A small image VQ-VAE, trained from scratch.
Model: 11.3M parameters, encoder activation prelu.
Rows from block 8 of the encoder, named by matrix and row number. Rows with one number belong to one channel. Each number is 128 + 32 x the weight over its row's rms, rounded and kept within 0 to 255. All counts start at 0. Numbers have three digits each.
# convs0: first 3x3 conv (encoder.blocks.8.convs.0.weight, 416x240x3x3), inputs 88-95, a 3x3 kernel for each
# convs1: second 3x3 conv (encoder.blocks.8.convs.1.weight, 416x416x3x3, transposed), outputs 88-95, a 3x3 kernel for each
convs0.24:173088108119112124163156126128203146103137146157155090163129095125126098124121158145139155161120094103125171132143126162119168139093151079157139143165091095194092134204110112138190100182094107105138116151114140143144
convs0.25:208100101132149168071174167164123193154120085125096148094160131153089112127119099100075194138129131165153094062109123129157123107095097129129102156143099100139085169145090132138067145141158131141089070142119198116147
convs0.26:123110131098114149159136177141128115107182148132180152126119145117153147127172132147064157148170104149086118166117100041110139112133148150122166099075119143141147146113126164141141157110149144145114167133086141157137
convs0.27:158079178174028076154125087183047138182190141083083103120125144153116100098140148219086107039103091125071165126136134168098145162132170154124148146145066122124125055175181168137114134171147117140103155103173129150127
convs0.28:168131105109103147050168117154038154077132110186125068100133137130151080151140101171126152152126163139084162114058093100130169167111146115152075166079150141149113147106096102126123106154111182115173137180092079096167
convs0.29:134096094123167139156182087123098135160118178152120100110111116170146113113165160145072163127076170124148120184112137120103104088093160187139111111098138134159104130120168101124120147123112146158136181093127116105089
convs0.30:096111125237161073156118124102122153071177099081144118125120130140153126102167172123116126160112116124114173174174106130122110126150114110190103091131107179164090138175181172172159126075108114138139145120194134156060
convs0.31:113095103142110098150155090120147190153058133106104116126086118137116159095151163189152109101100149092105131156144081106106120142126167086092113081147098162108123111162154089157118119143116111118128090195121164115190
convs0.32:102181129145145110156201173086164185173141087211091079150081127154108140102147107093084146138140087118078141063070163144087132155094169116125104177157156108099084107123129116154213119155131114217142121113100105097141
convs0.33:160166121126154157153098118162122149124148120165096130098099144132131129203097110132084133130154144222132110101174145117136082113112186142160134115150102139193115086070158125165155154138100096123110156108109145110134
convs0.34:082173195130168148103112161126135069161120175170147110116149176155131112133073081150142122154099142139094172112131109133147106097176141192203130143122055141145153063136134168088139111136097114068176194093118114171136
convs0.35:108138069108108222148151134130114173186097061115136096097197134120104078156123122194146156169086133141131087112109158117182151095072156109110168114129136133174139098129136074077171162125100154092199151099163092148142
convs0.36:139127142082123148108156119136154150155108098128157087125112119142141127116131141156114189130129146121124157182096141138142138150126114097122118133129056167139109163092126107130160164145128159120124091124173167081113
convs0.37:114180122160125042121130152138127188149107124137102156146141125142117108104085153132098143143188158145082111114075145136105167097139151142122143162149063131186146113185145185108113132097113123196145091109128134134117
convs0.38:135056172177039106121138201150137147113136121153183120094105142157071135168146114077095114083105163126132119171158216080071137129108139120104138176108170114144145142130119153098111127127095088164160125051129157164166
convs0.39:127145105130135081144080162142138090141137173143059137153145125133097089117114112114064132102163139164072120149137117121154135132146090134141145078134097094160112074111143140110118145116142135128184130190105091122107
convs0.40:151162064180164145090096148136186169103138105114186149135129108113133109164132111109152160075132087147119130174182143107069077144155099180157127134136153094173128195115138069132071125064153106116144131088133139122153
convs0.41:127169106115165118168146082077152113078133122070099124116135082136134137142125100153143152143007122100157161117095155160066153139028144147154149160126142147168125124101094145131165128108115099130150144082221132075164
convs0.42:133085188137108082149148106148120170105080125140141089145080132141086127108141130112148138141119107088186107110100098135082165172093133113108108132113151114176134111113163142103146100114126092138173135100162169110125
convs0.43:119117094226150144127135159114093120140162198139113181134090120150136083141125119128076124177096098125109180109088180105154082128128112138077152079133127170157172109122145079081116102068122156164113095083094184173080
convs0.44:126128063085093135115158104121115145167084105183152037143166137134090112146140180127146178146162111137059100194074134132119133133113102098175177103156062152165153121133056138131166138102142155096145151141135100164129
convs0.45:152101136146167136109135133132176135160118080115091099124057174125143142141136109144097134202135094111101132163121122126181083105145153122110106128128142112132190103110094118147143103106127166085135101073137159124123
convs0.46:156121108102200102089135135129129203156117104178200112132116104152098138146099147168122157117020119078141102197082106070140112123220170141100141119092113140132160125120144130153104165167122114095084147147126092198137
convs0.47:124155105200182056152060122161109127143205078146070130171123153153186109106112105170123098162098115078170145154080134153139170150115105202156111108067161177139135126155127125071130124093125159121183080137051116189137
convs0.48:157120116056154177119152126118139178187100140130167109168118119131163167141087129120078140153048121163167125159130125126084133113183129150112127086147077143134135099168160139151141132115153152126131068098163113128110
convs0.49:132193082131137105093145091089121157117076111153122118113110129137121145113103140179150156068094145207193109157130134121100060051194120139122157144088074155154128137127130136107163114137111159090169105158109138116137
convs0.50:108094087116156109144198148196142097158140121145167127138080133133136132149138119101162120147086087134104167102150144129133148140131156178110164141107123156124160152093136130140125157137102143159068082166112114068146
convs0.51:147138119125093063168135158154101121130151107159137130142108115176104097092130128125120142162181152099142128147115166119108077161132129107089155124164104187148130098150145105156137153097133142144126105122178110120132
convs0.52:113088101119135161105161196097139155123138173139183111090116135168114080128153124124139071109175086163141129109155150158129121114158135089134133157087153073134152164099138102107135089104190168108141151071157030126102
convs0.53:135135124095141160119126130099163153118108178163139159096235131098161068134144137180138147126080100127087154142120082083132083194121133143160153143187152129128137146194172106080118131168115151087117116180136134142162
convs0.54:139131106084138099163067192148143127174092133110121108131124133131115151124118122119125126125127148157108107130113151154084136122109128215109146093107102133138185131150161079097119136128119112166072159128159115151153
convs0.55:092133112152190086135097107125210137104107162147128122133138145106113133134137124153118153110161130135119114145075159089103148084117083119108136139033125126126127151131119086083099149136116115184183200109113105163101
convs0.56:126152130082143135162096096151079137108104174131104177110160112104109170112114139115084134066065152196137151179068093107132151130088099127130157109160092134114100131129162137153141121120110123116115091112159131124159
convs0.57:153148084117136151162113155114113170196085113153165101162113125109175111107122148109127129139116135124135083121134097099139164120133161092146139117165110100150103128111102129088115113135160120152150109164117096141157
convs0.58:166164096178077142116152072091080122097132096121157156130116115103158079135162144196104110066119189080138108106137046170063221091059111146164084144090091135090138140129072096113093126130158145055082113095166114127127
convs0.59:148151128095144070135112159085135119118059133182109160174127136142145150123129128122133152173162138059129134115091161160136149174093097126173116150116119128189132102164088123181140175111199109145144121120144161129120
convs0.60:189218098123133098138145099106129162149153131126111144088116142139148133104144149141103152131104128122116104153155106141098073094110113109141101134179118183092147145122069118161114087134105149101120094150085158123107
convs0.61:147157096136140132161119139149138176085098177168049121134068103117123117132110137124112145157170125131113113108156121176169144088144115156110090090135181125106149164117156102116138105153161135128149156157110120148096
convs0.62:137155089193121082133100063138155098106170118119060157101112108164085101149133171153159060137092090081092255133164153122070112112144116089156161120146073155178128088140136106182137127162116102085119154119155115202164
convs0.63:096185105123176051098125144159169115169094178108101120095140102117125175096134167131169158142104103143126124150164107166106149145103132125124140112107174119188120140174130133091098147143140121124178119077153137149138
convs0.64:146160138135151154167121140043163151146098110086115165143142086092123127094125139112172093128166049168111128149120066133141080092142165098111140090087126127109167112095107101104159139173157132125100123166092110125112
convs0.65:113110138109097105145157132159073114122145129084157109106130119123062105139103170148144101159106173109127140126137112094147112148072146154155099154163080144107108130046129130098189165163104176160184092120151123085180
convs0.66:148138110168187138076111102096099126101128116102165154140107111130077167129157118078140169062164107171104133148136147077079092151120131114165112081090147132143127139157110115121107120118129203164134103110090205068120
convs0.67:097168167099103148177096124079167111128121108139096156127148141163106123126103102145111155184098096118110155153119159077125171129110156176149146141067162059195118122107093163147156139072128114144089145145167095142143
convs0.68:135159130165179110147128112146171147155102076152138100112149086097128143135127121113123116152093154092069114168059087170111118122108160150086069149173074135111120103094078117140125165125143116095102182151103100167172
convs0.69:153105206127157108177078052183149151099135150153082099112133142125116168085104111201175097118072128127117128167063221113121093091118130182079116130121118160133134118101123104189180096096104075182128138074141158130065
convs0.70:185164151176159005138152138094146130149153106127142144136104125112114123115165100163058222121147162190107059135083126075121175118145101122120132136138105162116097117144155122159118161106149148091086074124159138095181
convs0.71:101146113132072184125081184075127129089101156099122065111142133145115113157104110136102100113234133115087120154181106095094078143083162116131153147123103162111086167113122119114124121167103162100082125086061135127149
convs0.72:179180091130163192099170118148095084143131085155121096126106109114173094106141153076130137117126125111137141140110137102062132128107133175131101163136145131131148072147181062124094125131137158119112117072164069097148
convs0.73:033135087142088144093196138131190137170105096148142124104120161121151103139145120163159145065119074172128109086089102063131153140150183221120142110136105181108093095154113138131160105132143134139160123113123112176081
convs0.74:114156084109128110136090153176145140149148126116155130154109151107102103176144155133062074069117156114116133094042155100072186129100161141147119094181115140177099088104132158040109137116127121087113077093137140186091
convs0.75:168141062121153160116184102164128155126140128098131084142133113093142103114157120148123089200130103156114132109150068161068149096128100135152117084184154106077083106103140153139127119175085136143136119130099064107122
convs0.76:166145194118127171138117138164127183171137138073133140081094143119141166144154125126213103132138158149109138134095072116135097134166136149138109131156105105113146120174096128069104113101141075186126139139098110170115
convs0.77:146108112138145173127100106123141079157103177082140091151117145126140121117118114161112123123116099117099139135124158110097098095121072127106168056140152124104090128077180042067105146105117103128157116080168117156082
convs0.78:098150126100158155107130148100104161108109137146112106151118102165137135126097115156057120136108107147107092158118086143130131118146121093111136123102152124166128119099101112117105149141146182086118156119136085110193
convs0.79:145070106132145102156139143148160196152122107118102065126166128093153138140128124114100093143086142141108082108151143075132140190057120184113119140096132153134089099105151110150130152114170124122136122106154124111114
convs0.80:123119161152140122163096160078142178138161104120116055104122183120135158117149110094140137205084193120142130127074146123167088187155056153138103181166098123165114122134098118093166150065163120151124061193140114080092
convs0.81:099113118140096163098110147148096152124133111129141116124128167109136105067125098131110109123141193141166145139125101143145144154147115124173147131118090147147163109148123124157099087157123125132144153129062134146145
convs0.82:164131058048104148129098131089110142079158151129116156126107147107154133116139110130141122120204152134129116136075137135141057162144104121127167158143100135135086162129051121142152107149117091161118108131146151119134
convs0.83:139095177191139114086135102105255141032164170093075132087162154101201138129130091093113160113138117153015092157161138100139051155156129130164123106170163082157098094080107126181084115152132073186101116143135156143141
convs0.84:070145113169161127162100176120143135133068120128102182119161139154067133171171138140119142175097116058128113165122053111175096173087130125115144157102130111137130147111110123141147168103127165125105163134126076103154
convs0.85:111146123163158109120141162149078131115117172119139111093123125123146089125131137125098098089158141122163150153100102122148152138059136093127131152152127135091103117162113116124141112122164111123068148145171110051130
convs0.86:128089102200103113134136142121176150101145110133119152117120115171153113098141155120119163132110128220112110114122111078110149212054160121137134198108160138109133178125113151128163141112082114124156152163077105104087
convs0.87:109102128084050159169189170125158130134149165124088111050126126143147114155135118141167135125135155128062157089141115191091122186120149118123146138098169060174126081112131135046123123182154125081150079178173223152124
convs0.88:114157145208097137128147085094119126120122070141185176137132116058139197127132121084154088136108136119107114141176104119158137122092181157129113109142137061155164164081144102123113110112130117143128104159175138109107
convs0.89:153116117084085126188104090102052143169165140170209101136125133139183148141094116121162152138058081083128124152136116056164120167154133160113095106162117128141152151134100150105168132113167094126163142149122109119097
convs0.90:163110108175121089107067150120108171114108140154128155132091125184144133139131106116126135099178127144103088113163112129119217093155095167145138113089129173078147140153133064148106142108142104154132115117149166142169
convs0.91:072152091171121135132151088159106128152126162161117127159112135145172116121065133151153089065116131161150138156125036134110180096178148097125128136148129146125101186167170098107123120093124138113119168150073129082109
convs0.92:128135159121099149138139140147158158149110122096099119153086098154151128131137172122149133159156093195124078097158119088150133147126150131131140111132130158137147140119134131143127177104150106124150149117156171164116
convs0.93:157135093162050112147116101124075154101094138129100138132149149139121130127140122121131146075133148168102035110143065161152145083141133126147140124148116139130115124175125125071105132125162155093130110158122098173148
convs0.94:091120120060112176135067129183168168101144061186134167155157109131123160111129170130062090077121107127128173121103161099103145113167089137124121140132095169107101146123132133149121125130104106127109176138094083119121
convs0.95:152116140138197066142166138101119159142139059127135196152128138156129120125117115133064152112117189136255155160128118102029094112196190088136137095150125074151114107123126119050163136130148108099133138099169072121106
convs0.96:157124144083156107077150138068152147164085120148118097171134128067152117140128145101160104109148095139140176150063092139154105082114094138139102049203167107173158124138132081062114132097139105134179078220110139108143
convs0.97:176176103097115132102122102131189145163124115151216176134137126115117116134157105133086100101089140092089199152155109086090058150105155103143143162132112147121118111135088176122114151128137093112174147159150059135088
convs0.98:138141117110127163103095097154053107163090118169168141117167130132117161117134093121145106117103104117115148156124188129150096073101106101188150126168130122137073111129113093132220100107142140117124161101129111155151
convs0.99:127232111209172122085072094065144061147112154145097165134146123101097118120120188129091104109164125084094219189098118024155160107123131155120121134124131107091145118121099161127120125101127120109141094151086165105111
convs0.100:168111131137068147144133120177085101148168123127131139121160145077139133122125142126111113089188161106138147095153116094152204140065064146107119164081068146159120151105109139174087163113136070155119159126127143141120
convs0.101:133073130149200129151085124139144157053126125148151115167121114130069086135086120065211145094116104140063142119067158130166117087151172091141143146125124105165169112077142102153107144142113102094179162167025127160153
convs0.102:186111108085124135126151122219114113164125138163183140163089132157097071169109159106162150127123080130108201130153101107159081076098065159169140097097071110138135130144118132151114109164155096165120109140096119135157
convs0.103:120162138130098142103153089102153131123117180138079068117135158135075087144131114123121143119127134094079131104204110097122068141116206126121076132143185104149127121136133082084090128186148159182079137154111121078123
convs0.104:075203135101158141095149106110126099078119124151124150132135130129125143101145112115157187012025129146192080193101091142096216033072169131132157122051109130115153146094125122151128125158107151137068108167121119073199
convs0.105:105074129118197188166095124131150125135170147094137148133160143097148145127141126090128146078090173169079161104167115139066141132110130160121179079121128145139127122117154137124196073132086108111140146115111204153107
convs0.106:116143144186182127138091108083155084113155135188110131124150130187108121153111139094134110143102132113134143136163173128175126090094136157187116203077152110127121134083128122130094092102145137174120107119177187104145
convs0.107:114154164149078114140142135154116098147029063105132141138107122097148146106128119167080176108137150055170102162078129134170140092094125193055151137157123132082153111115104090078111158151138180072126077185123127070119
convs0.108:132112123165163120090222099097164073103153133119128154081123122111143138128084117127141107178091142124120046169070027137122203105124083148114140113085103118099102140146146092145138133157108201100130108138093131091186
convs0.109:094176150101161100124140121151134148095133118169109187124149152149205077116089122118130169137106122101134135123083113122123167115117164109136133127131126129126132140132136116097150130103101163104149112147109139081169
convs0.110:097095147114103115158115067105104106106157126094111156132135101129137119115119084159154105152175097101110094115171139166091143094137087119127095195163164128104104091140155148162096144153079141094107101099114156112148
convs0.111:154163124137072135139127125149137138130131090126104198126104144061151136118126090149102133150045107110123164121141140137183067134121182144102175161143121121105180110134137149115120115109128105142126071189073201124091
convs1.24:090147114061131101094155094144131136137109086130122133123134138143135099112097102188119148147124123128124120062177192063108151134117139133137128129098185077145081131161133153157035078144112068118209111100111204195078
convs1.25:079115090201145123130119068065110135098149144128099122154121109123129153154120102126075171133204090177061126112116156083140124118126122139150147148069140096123088137101145057131135102108117166050108005161160113152132
convs1.26:109194185154086116100118177159094113107073146097142151112151105150098088139160152176129133185137137084095124065085098157168094147135153159134081170160148089149132077115139142162166111086158226142115185111076130192132
convs1.27:138151111076216152115107098100173110147100164101121152118158088151120120111130117155186061100177144092173124119104105080126156133180106129178133111170122100122118143155077130177146122104139104157189113150100101036191
convs1.28:142096174108113134146110155146122119156131112120144106090134147146118133165112146099122174067133182105154116173047151069116113155107101188096115148146165076114123116162115082173133159138100114067114125188143098167110
convs1.29:088151142149126122143105164169104137099114145148084153146079105161078108130109122095124113060084101139093151098107129130255151079048133091132133135153042132068098125119171172093102075175118174183113143150018156108123
convs1.30:117120134141178099129121148117135152118163081121102108119103128137087130115119152126099088151150126108152165145117105124162116150154195113095079153150106023142094173129168168110134165158127153151117071102191144085130
convs1.31:118130120076160146119137129110095151156148155122146107122111135140142157121130131103122115114112099113132096191178135167096138095100153170088099158118149120120044104153154108118107141094144171153199156119176156092139
convs1.32:081147134214128084092118168111177175148097146128136127161149162097081108131133105126116173114148115122106116117041094185100053124164108087155186114059113106120155117099134117156165102179119091113155216132077118081073
convs1.33:165074136113134174146107165104126111176110140117111121118157097101143151128147126188049106092131198214081121158104109184106161116092096134131122143149098186155109117168091119166128156124120094111146075131209161124139
convs1.34:210158113078023210125155143148130149095120168144105119141154141121153108125111117200168106073102140027120107230152135122119051081055165091120104124110113255054161132154099133173113118162156070208235116150093096158166
convs1.35:130150111149162137113113124121150121121178124104113133107166133132089137091088137170135125045153118182076154135117147147138144103117145159156137172069133135133100155117157120103191169112095146113227158176152144066100
convs1.36:115192088112102165098100141147106080180181181118092105110115095101125140125099121190119085171180125062081123172104104118114212170119091157124129175126125093157175122159107105167098128141125135128112126140207137069130
convs1.37:110146142132144121100096128170177101104131129097129118118131129123133161166108105115147095106168148149128119106156137101153084161144107165121091169115087083105114123096140185151099075171159157182089175022068123098218
convs1.38:111217141113087165118086163106118137152134121113092118095123132143137139139132131098138154102115141142056103085112144175132069117142139120170075231123088142165183153096148126163168055155167115080089139139191130079106
convs1.39:116071124092089126113116143098085138148119148137162093130079146173113184109112133186144098154108118065155109127145180174094194125141067146168102164118108126126137118164157136040126129137103209105121114102129100049184
convs1.40:153123148120091116134166084176137126186034183131132153104114140125107105160139149151129102111138123131132150121177113117127113068172144082119174083087186109119087117168106158105103157176099163100092107124135159140117
convs1.41:138114085171125110153099125123128115065102199125149126180095095133109112178110148122203180141126092139107147134134082150105126131168115127125153144161148124135123121141065097124140119144139087091145116146180099139158
convs1.42:093062182120143156153152067105140163107079187154125092150120143134140116140147098202127118054180113150127106077137190167151132121121145119088132154129116127090175156157087154125118048086137162085164079166132084153076
convs1.43:142137108113101118137147184164123169090114105160124111099140121111108124149127116201169079137105162086074126090176097116133117152065151133177092162021198140109156157129113187116125092124167174164145084137155150107110
convs1.44:140158159081130129150108130165081157105040135132149116155136134102117156171086144126075190139164130121127107115124163148125206130057132144108129116120080070181150125145158133088123097196091153154104156097198143070049
convs1.45:179080114122138137128118121102163102072086112160131122142095140194075133163117151161169125126123125115059130165126143175078183075148155175137138119110081117121154138117071170144102094116176094090123193171141093119107
convs1.46:160161117090153155061090105139190142167154147154098124128143126130111131112082159245148151112101120099082146153200120137111148065139208147160132123104142142092115097122106124100158160161147172113118106078152120170166
convs1.47:084146120175163135158095122154134174098137167160109109108135153142117124149122120107156141212132148162147114120127099168111176093073048142203118084106152116134107185140127133104131098068123166112113177119134172163126
convs1.48:136057163113131178022118110125114186213129072135108138150161131093153107105138109131130033107170128127170106149137102074175119152152133202146130135170110147094054068180088190163141113117146137117155174163087085095121
convs1.49:110175088106159140132150137120135094125093095166119139110097097181136139105102134145129118150135098087143164123168081150149091062020132091144119141116125101121153098098122156148101162122151143173097131126145164134127
convs1.50:114079126125144134093143150099119136122192116163112113119138108108167128101157138136089088122128182122096128050148113109201130162164139124114151080179080138116127128166089108065102124091139158117071173165157133068146
convs1.51:171074110106124134123156125116111184104151095084119196142085132133134132133139121100086159142164125119124135118133143103174138120200130160178063224017122190080131158130067128167168069181091150102191130158165059154179
convs1.52:138128059090113131125205137131113121115144133158115148133138136108131103115150134052133147162150085144124177142125094103165120127104135124101151144173211162065118176148197166176056141059196104181112163035082143141204
convs1.53:123095122140163154152170091110159092139103169160118114139142115068115137122125138059157143111179074104155057139055178048143102092151114076125132142139147177123123148113111123189152075082141148121156030160059116168205
convs1.54:115079149147082149187092191134127108086144165137153149106126119116138147119152136084107149100101138168111058081137081172231149079204067066126179115113049123149156159129154145131193073088131183136124010128133133163103
convs1.55:116128092168179092155079120076095168155163096144117136138099117166121101167134108063163182097094142097174154141135128113127125098124151097181137165110091150055115110109073161143136152073163109233085167109197073155174
convs1.56:179074096108161098151122161098129128164161123158137078153143085110094089151113140165117136134130174141146137139169144117155145169117074189139175155110154148089090107167127131164096086139137081048118145159106139083191
convs1.57:134149187109061108073213142094146141129083154130128121122120142139115144136161114160146134165133035108150110073110116118179156119066076163147031118099175103178119071172152119087193056157112103097145113110155141125102
convs1.58:130087118135163149142063155147114103122144108153153141127153134150134112151142119085132160140156147153090107120192125163090139141107109106153112102118145103171112137088082094148162116095128100122150107055051147163079
convs1.59:141141120085146112097170100197193113126148091069085121149128083171104087111160095120115150115114080148160163115097182142088180146140093142107149146172114093151179124156151134097050157111123110165151058110163157122180
convs1.60:103125199108142163143086147143110096095156117125148168101083131132138086158116141152144114108167118149119140126155161138150074137175084138154152149102148165152082079108122171123103152145140247108113135134101130048106
convs1.61:135093147150067160176113145063128166121120137118171108142127110157064131186099148103078138154137151111111156177038142110164206132071166051104129098126167088192165109121160093116182152166100163143152136148113141151113
convs1.62:135075064088114156153108164207137075148200183119153185173098128167156102100126179076113129146130144169114131119197157122125074114139063159058096166137143090117121108116084103037134132146151103165160075153162182120074
convs1.63:078158094115114083178170122089121131156091158114169139140118112133127156145095141060187153078068126160126121059098208105085234081159159145106103179145140102123103165117118144137140067110184093138120107135058138104147
convs1.64:081106103141135160152217094143127083181074199113163112130102119107144136141195138097117151183168161104175176107160225119124093108142178172098126206111142081164115110121146129125171107120169183148114095121120143157128
convs1.65:171105145108167118142113148180128150149162083139093116120093122132163100162142176145123076126112115184145103147080124110093158133131144157122149127225085179123142147105110171164108098109112096141114140061091149135185
convs1.66:147066157122151156136081118095108145171057161103132099145129142127094147123117159129094128132192159083099108157178173127070104188038138119132115154131131076102073132130152128145074100145153183119082073185171115085132
convs1.67:149152177115129099077157133158108085156165133162082062130135129125125143087151111123071184096078141083139164166123166100142126124083115126152129114096171156154077158138172099126157089113154141164147164105099113141083
convs1.68:088111133160104139132104116128123182152094192150178099102125120159080144127097136172053142201125108107098132113124140178144120125140131144057088146091094145190077132098139175152103099139104148151103150175147125096091
convs1.69:138182161109147156142120086084232033120103137130138139164158120102129110120139147150084088104179155198173083121116152125118096129155131076233159118160071198116106179123148160121114065164137173061124150134095064060201
convs1.70:123115090074176123093155064145118086143102128175167094128132116134068153084121131093112151108178156107172110119071161147207074153111131097166152122070086135143124102098120145179160128158118137212073097140137094155148
convs1.71:075138168151102154086164107161094158105139198093147139117148136189156108080110085179097134069144134127150126102105111093122124084137140122124146131124120106150127106141127141183099152082119086070091175076117146094183
convs1.72:127120150096119147121186126172144093195096140081110124084111112146108149088110165146147134139070080122158101139044125165207114143142127179098082159102182104077117099120166158153125145147107228136063031106138125141090
convs1.73:200126118116140157099117113129072109156121140135181125090138162125092100161110113124181169107125120096167096099143134174001159127165150134146148147040104125120133121091066106159127128103135142079112212125057041210168
convs1.74:157090112155101130161109098128117147094103094121129093118113091103142137124163123114188103146134133092146156164140078156137155112192120072142159113123123159110121136153147147135107166096136185092094173124179160177100
convs1.75:108126212146052126134215155153113126099124141155107112182127080134126096131100111136124177143105116093097145131085162043138121102140121066123023186095152107113177080168140136158194112101141071156130140143108250095154
convs1.76:129133144144146064083077154132146176146030144081125107123116134121130109116146127148162165127142108097101101135187117112160129089080115105105123175139113123117153158130163110154136125133097094108143036122041131162169
convs1.77:126089134112157144115130126140099152134111142168161106138135135141131133092138100098194134116069052122166130199163143110111064133145107174161097095103060158103118112146104146111154105173173151092058195139088111125210
convs1.78:133154106115125159144140079085135182118126177164155109092102154103108139153081141148176120102135144102119122108154185124127173126115170125188104147097191106168155084105114090143177118109102103097229149066104107115098
convs1.79:141114114097128097123138152122198075106094105163134122066129108129128137104106104169098104127118117131144112127131083112169198142158133186094154128117142062131101123118123117147132125118133143089180082102172166154088
convs1.80:156114123090180142127137116129112135134167119162140100105147077091186136126132102134054152132132175079131144106189097140114140102039181099072102132168087136159168100131149139122147152086133129107143116112122130192142
convs1.81:187048126129123199123119170148155085134140153107075116143141134145129120108134130085224125078108155165166150101111150175145111156211103105157100105178173106068144112148094121123105136144147059116084167107150080199066
convs1.82:146171125129122162178105122100129144155111158127111124103126107122132137121171131190180119067181134139125147115133173112112197131129121137018147128182153136221061136179177075126116099103109174071152143068159143190097
convs1.83:121142166109131123110104148132132138138119101153138158120167140125093090114141133131078123122112070121201129145166118107168050134116169115170124178143123231079154122129139108163101139089114084114106169132101093113149
convs1.84:109105158128123100129157127142097194118159133145087127145103144099123111151136118137120155107122061132156162147151161068047081132182158063216142142164092147098127066160111106128186156176144165170165103106072184123046
convs1.85:157095174074129165139129134149091141150107099128104183134112085113119147131141140131113097108130089137145070190166118129134127076106066122174147142149049078128133115126127124111137128094058032205182114072133150102114
convs1.86:071133085098125132123152119166124146117154188102109169107126130168127148157160185103092162104130155135129099149115171095157142114113176132110096061126166170124144107130117105142120124150112102067123170122171112077206
convs1.87:037151143156168100156067123094121122141134164125142127147125129120111099129160111109079096118172174184063122180131115096088171110097155119240116160086072083110174161146113110121158128081145115134105175017141178147175
convs1.88:111171173108169146160101138159131133100109123111147098139154117142166084136118122084055118168205110083164123152139112214098099133126118082164143146157092138153094126160084124096139109053204136125101191091142152115149
convs1.89:138164182196168105096065100103142175174193178069122144132100085139139084080126125147109133116073111155102108095060102127211040131135135111146125171123127134072113146139117120133104074113127132133098130066068155172156
convs1.90:124089148151109056154142115122136138113171112137107181085132124129112104117140109046104129167133117069153150119085100056165220130150076153036125114165112065159203160106132147124138161093118191163133089105140101168115
convs1.91:134135170137083161113047138188062139118105107148080091089166124103134124135084131130160112055154101159120156035144130085204113113240069149061120125124130131171151120061142159141185128105113163123079125122128132172149
convs1.92:064157236084129124084162149136089158092116115147096159108129138106173138138132134134089138064144172140074165138216096101139168069123176107063197127144118136151181116089108094110113151110107070195203059072093194099112
convs1.93:115145117113212152176117156082098134107086128133162118188107149142155087149075083128106109130170183071136166135163142170118109128133116096123142131203083165106160177134076101127160117171100085123168087181168112097118
convs1.94:078161187088079152172111114150113089121132138097107115153121121131122115178157082103128115062157131116170120099084080090151175118159238080138135097173114177180203088152147106093126160105199119165152197128074081098143
convs1.95:109122147134149176146148108173115142160150082107160164147143148120116126106128143059090151101159154204168134178166081105195092083090150085158106162195139075127119183159129104091101108146118111125042213156125025146183
convs1.96:115069125121113202112118133114096137117121140137146147129097147133149142120119135141082195190171187096092118100141145191149114145105133152096120115119161109118136125116091114076167123119132139115164096169084107142147
convs1.97:105107137164132107118089140119185122173081139093147130121077158152159154105141156097107106173069120138147135104162129170116128087135190090200138143151138131147106128154110142115122154102176115075140207118167160045120
convs1.98:076200106067140138145146124089147139121063171092181115156139118121127170120145108178128166118193110119125181172133169111143083189151208092194151111073114134144117185129133103121165089183089129138182182066101249149174
convs1.99:132095141199119121105126124119122172173233119137071113164130128101095124112108121129169114131098069095130143109120132146165184137106104111168162106062068159165138091116112186168099115116147123119142132092115161106072
convs1.100:136096151129178160176167073139136173096208134123107043082100102134230122136123135083112173110147238094114116140071083132168107077180168093174101083186120130097144131133128102148129131164106165091113073180161107149145
convs1.101:143189131125136131118138128133125147123105096157097113104163137141095128123082153142088124118116109168121139125146140156113107132149136200096069106084156092133138103122145121150119127130086169134115179082061162176151
convs1.102:097150087116098095165123158143097090147108147116150181083119084138146127182132158204181130107134082075121103175097176127184107184087123190152120118132142034177162133119144141153094134114168147114153036155111156115112
convs1.103:127126149129150133127118108111152145164095107159112177163158082125142095103123121145138145132068057098175178098110167111161143136192134120164101140108068130137113153189061141124112181137111117121077093129132056127168
convs1.104:102158102152162149171145115098123185111117123148135180142140128142153111115117116085117162085112158113166169217135164084098131060116150134080104112130113116147125075107150160108125108112155068144152126132117079152160
convs1.105:152106103096108116099168142097142151099150194133095155110102133130112160151146136105113156126157067120119171098131104167074062178185110143166145047120154188096042125115146145192156160139145074166147162157179127088148
convs1.106:130077163148193036092035168158140112126161103123125116097110169126157087120113132150107096122148205114144154125122104165186170120104144159206108076141096110101082107160119082140156153110131140123166112199112137133184
convs1.107:058149117130218128166133140185139142141126114125167105112164086152126091139141120115111168178082086106120148165108139072131029174058156169168131115091103122064130115113102151119145105126136196137087154165116127102086
convs1.108:087122114200190074146199121139133113096140092138074185108117154152134109098115171100162134210126141100097060184153080187106131076120140204160148057137133125107141141143103133120128147075034117175186117152066075063180
convs1.109:149115100086136171130095114091093070120145123114092150103188134118138113139132100161144117117135130152155137145107114128111099159158189148165085106161108125064104100159049144145163107144122145185149162088147111135182
convs1.110:149107080121192044131188109173106163148168090118112141127142138089066116102130160130091099089126184059182148182112156164173109100153090147156058088117131255069098139130104130121112125185111106181091111117211157133157
convs1.111:077106163100124146174223145165106154120133147142120169157139148157089081159113127076112129141152079138178192068138181131172082154208114127135184112152116191120087143134164120088166096113132106123178136140048198167090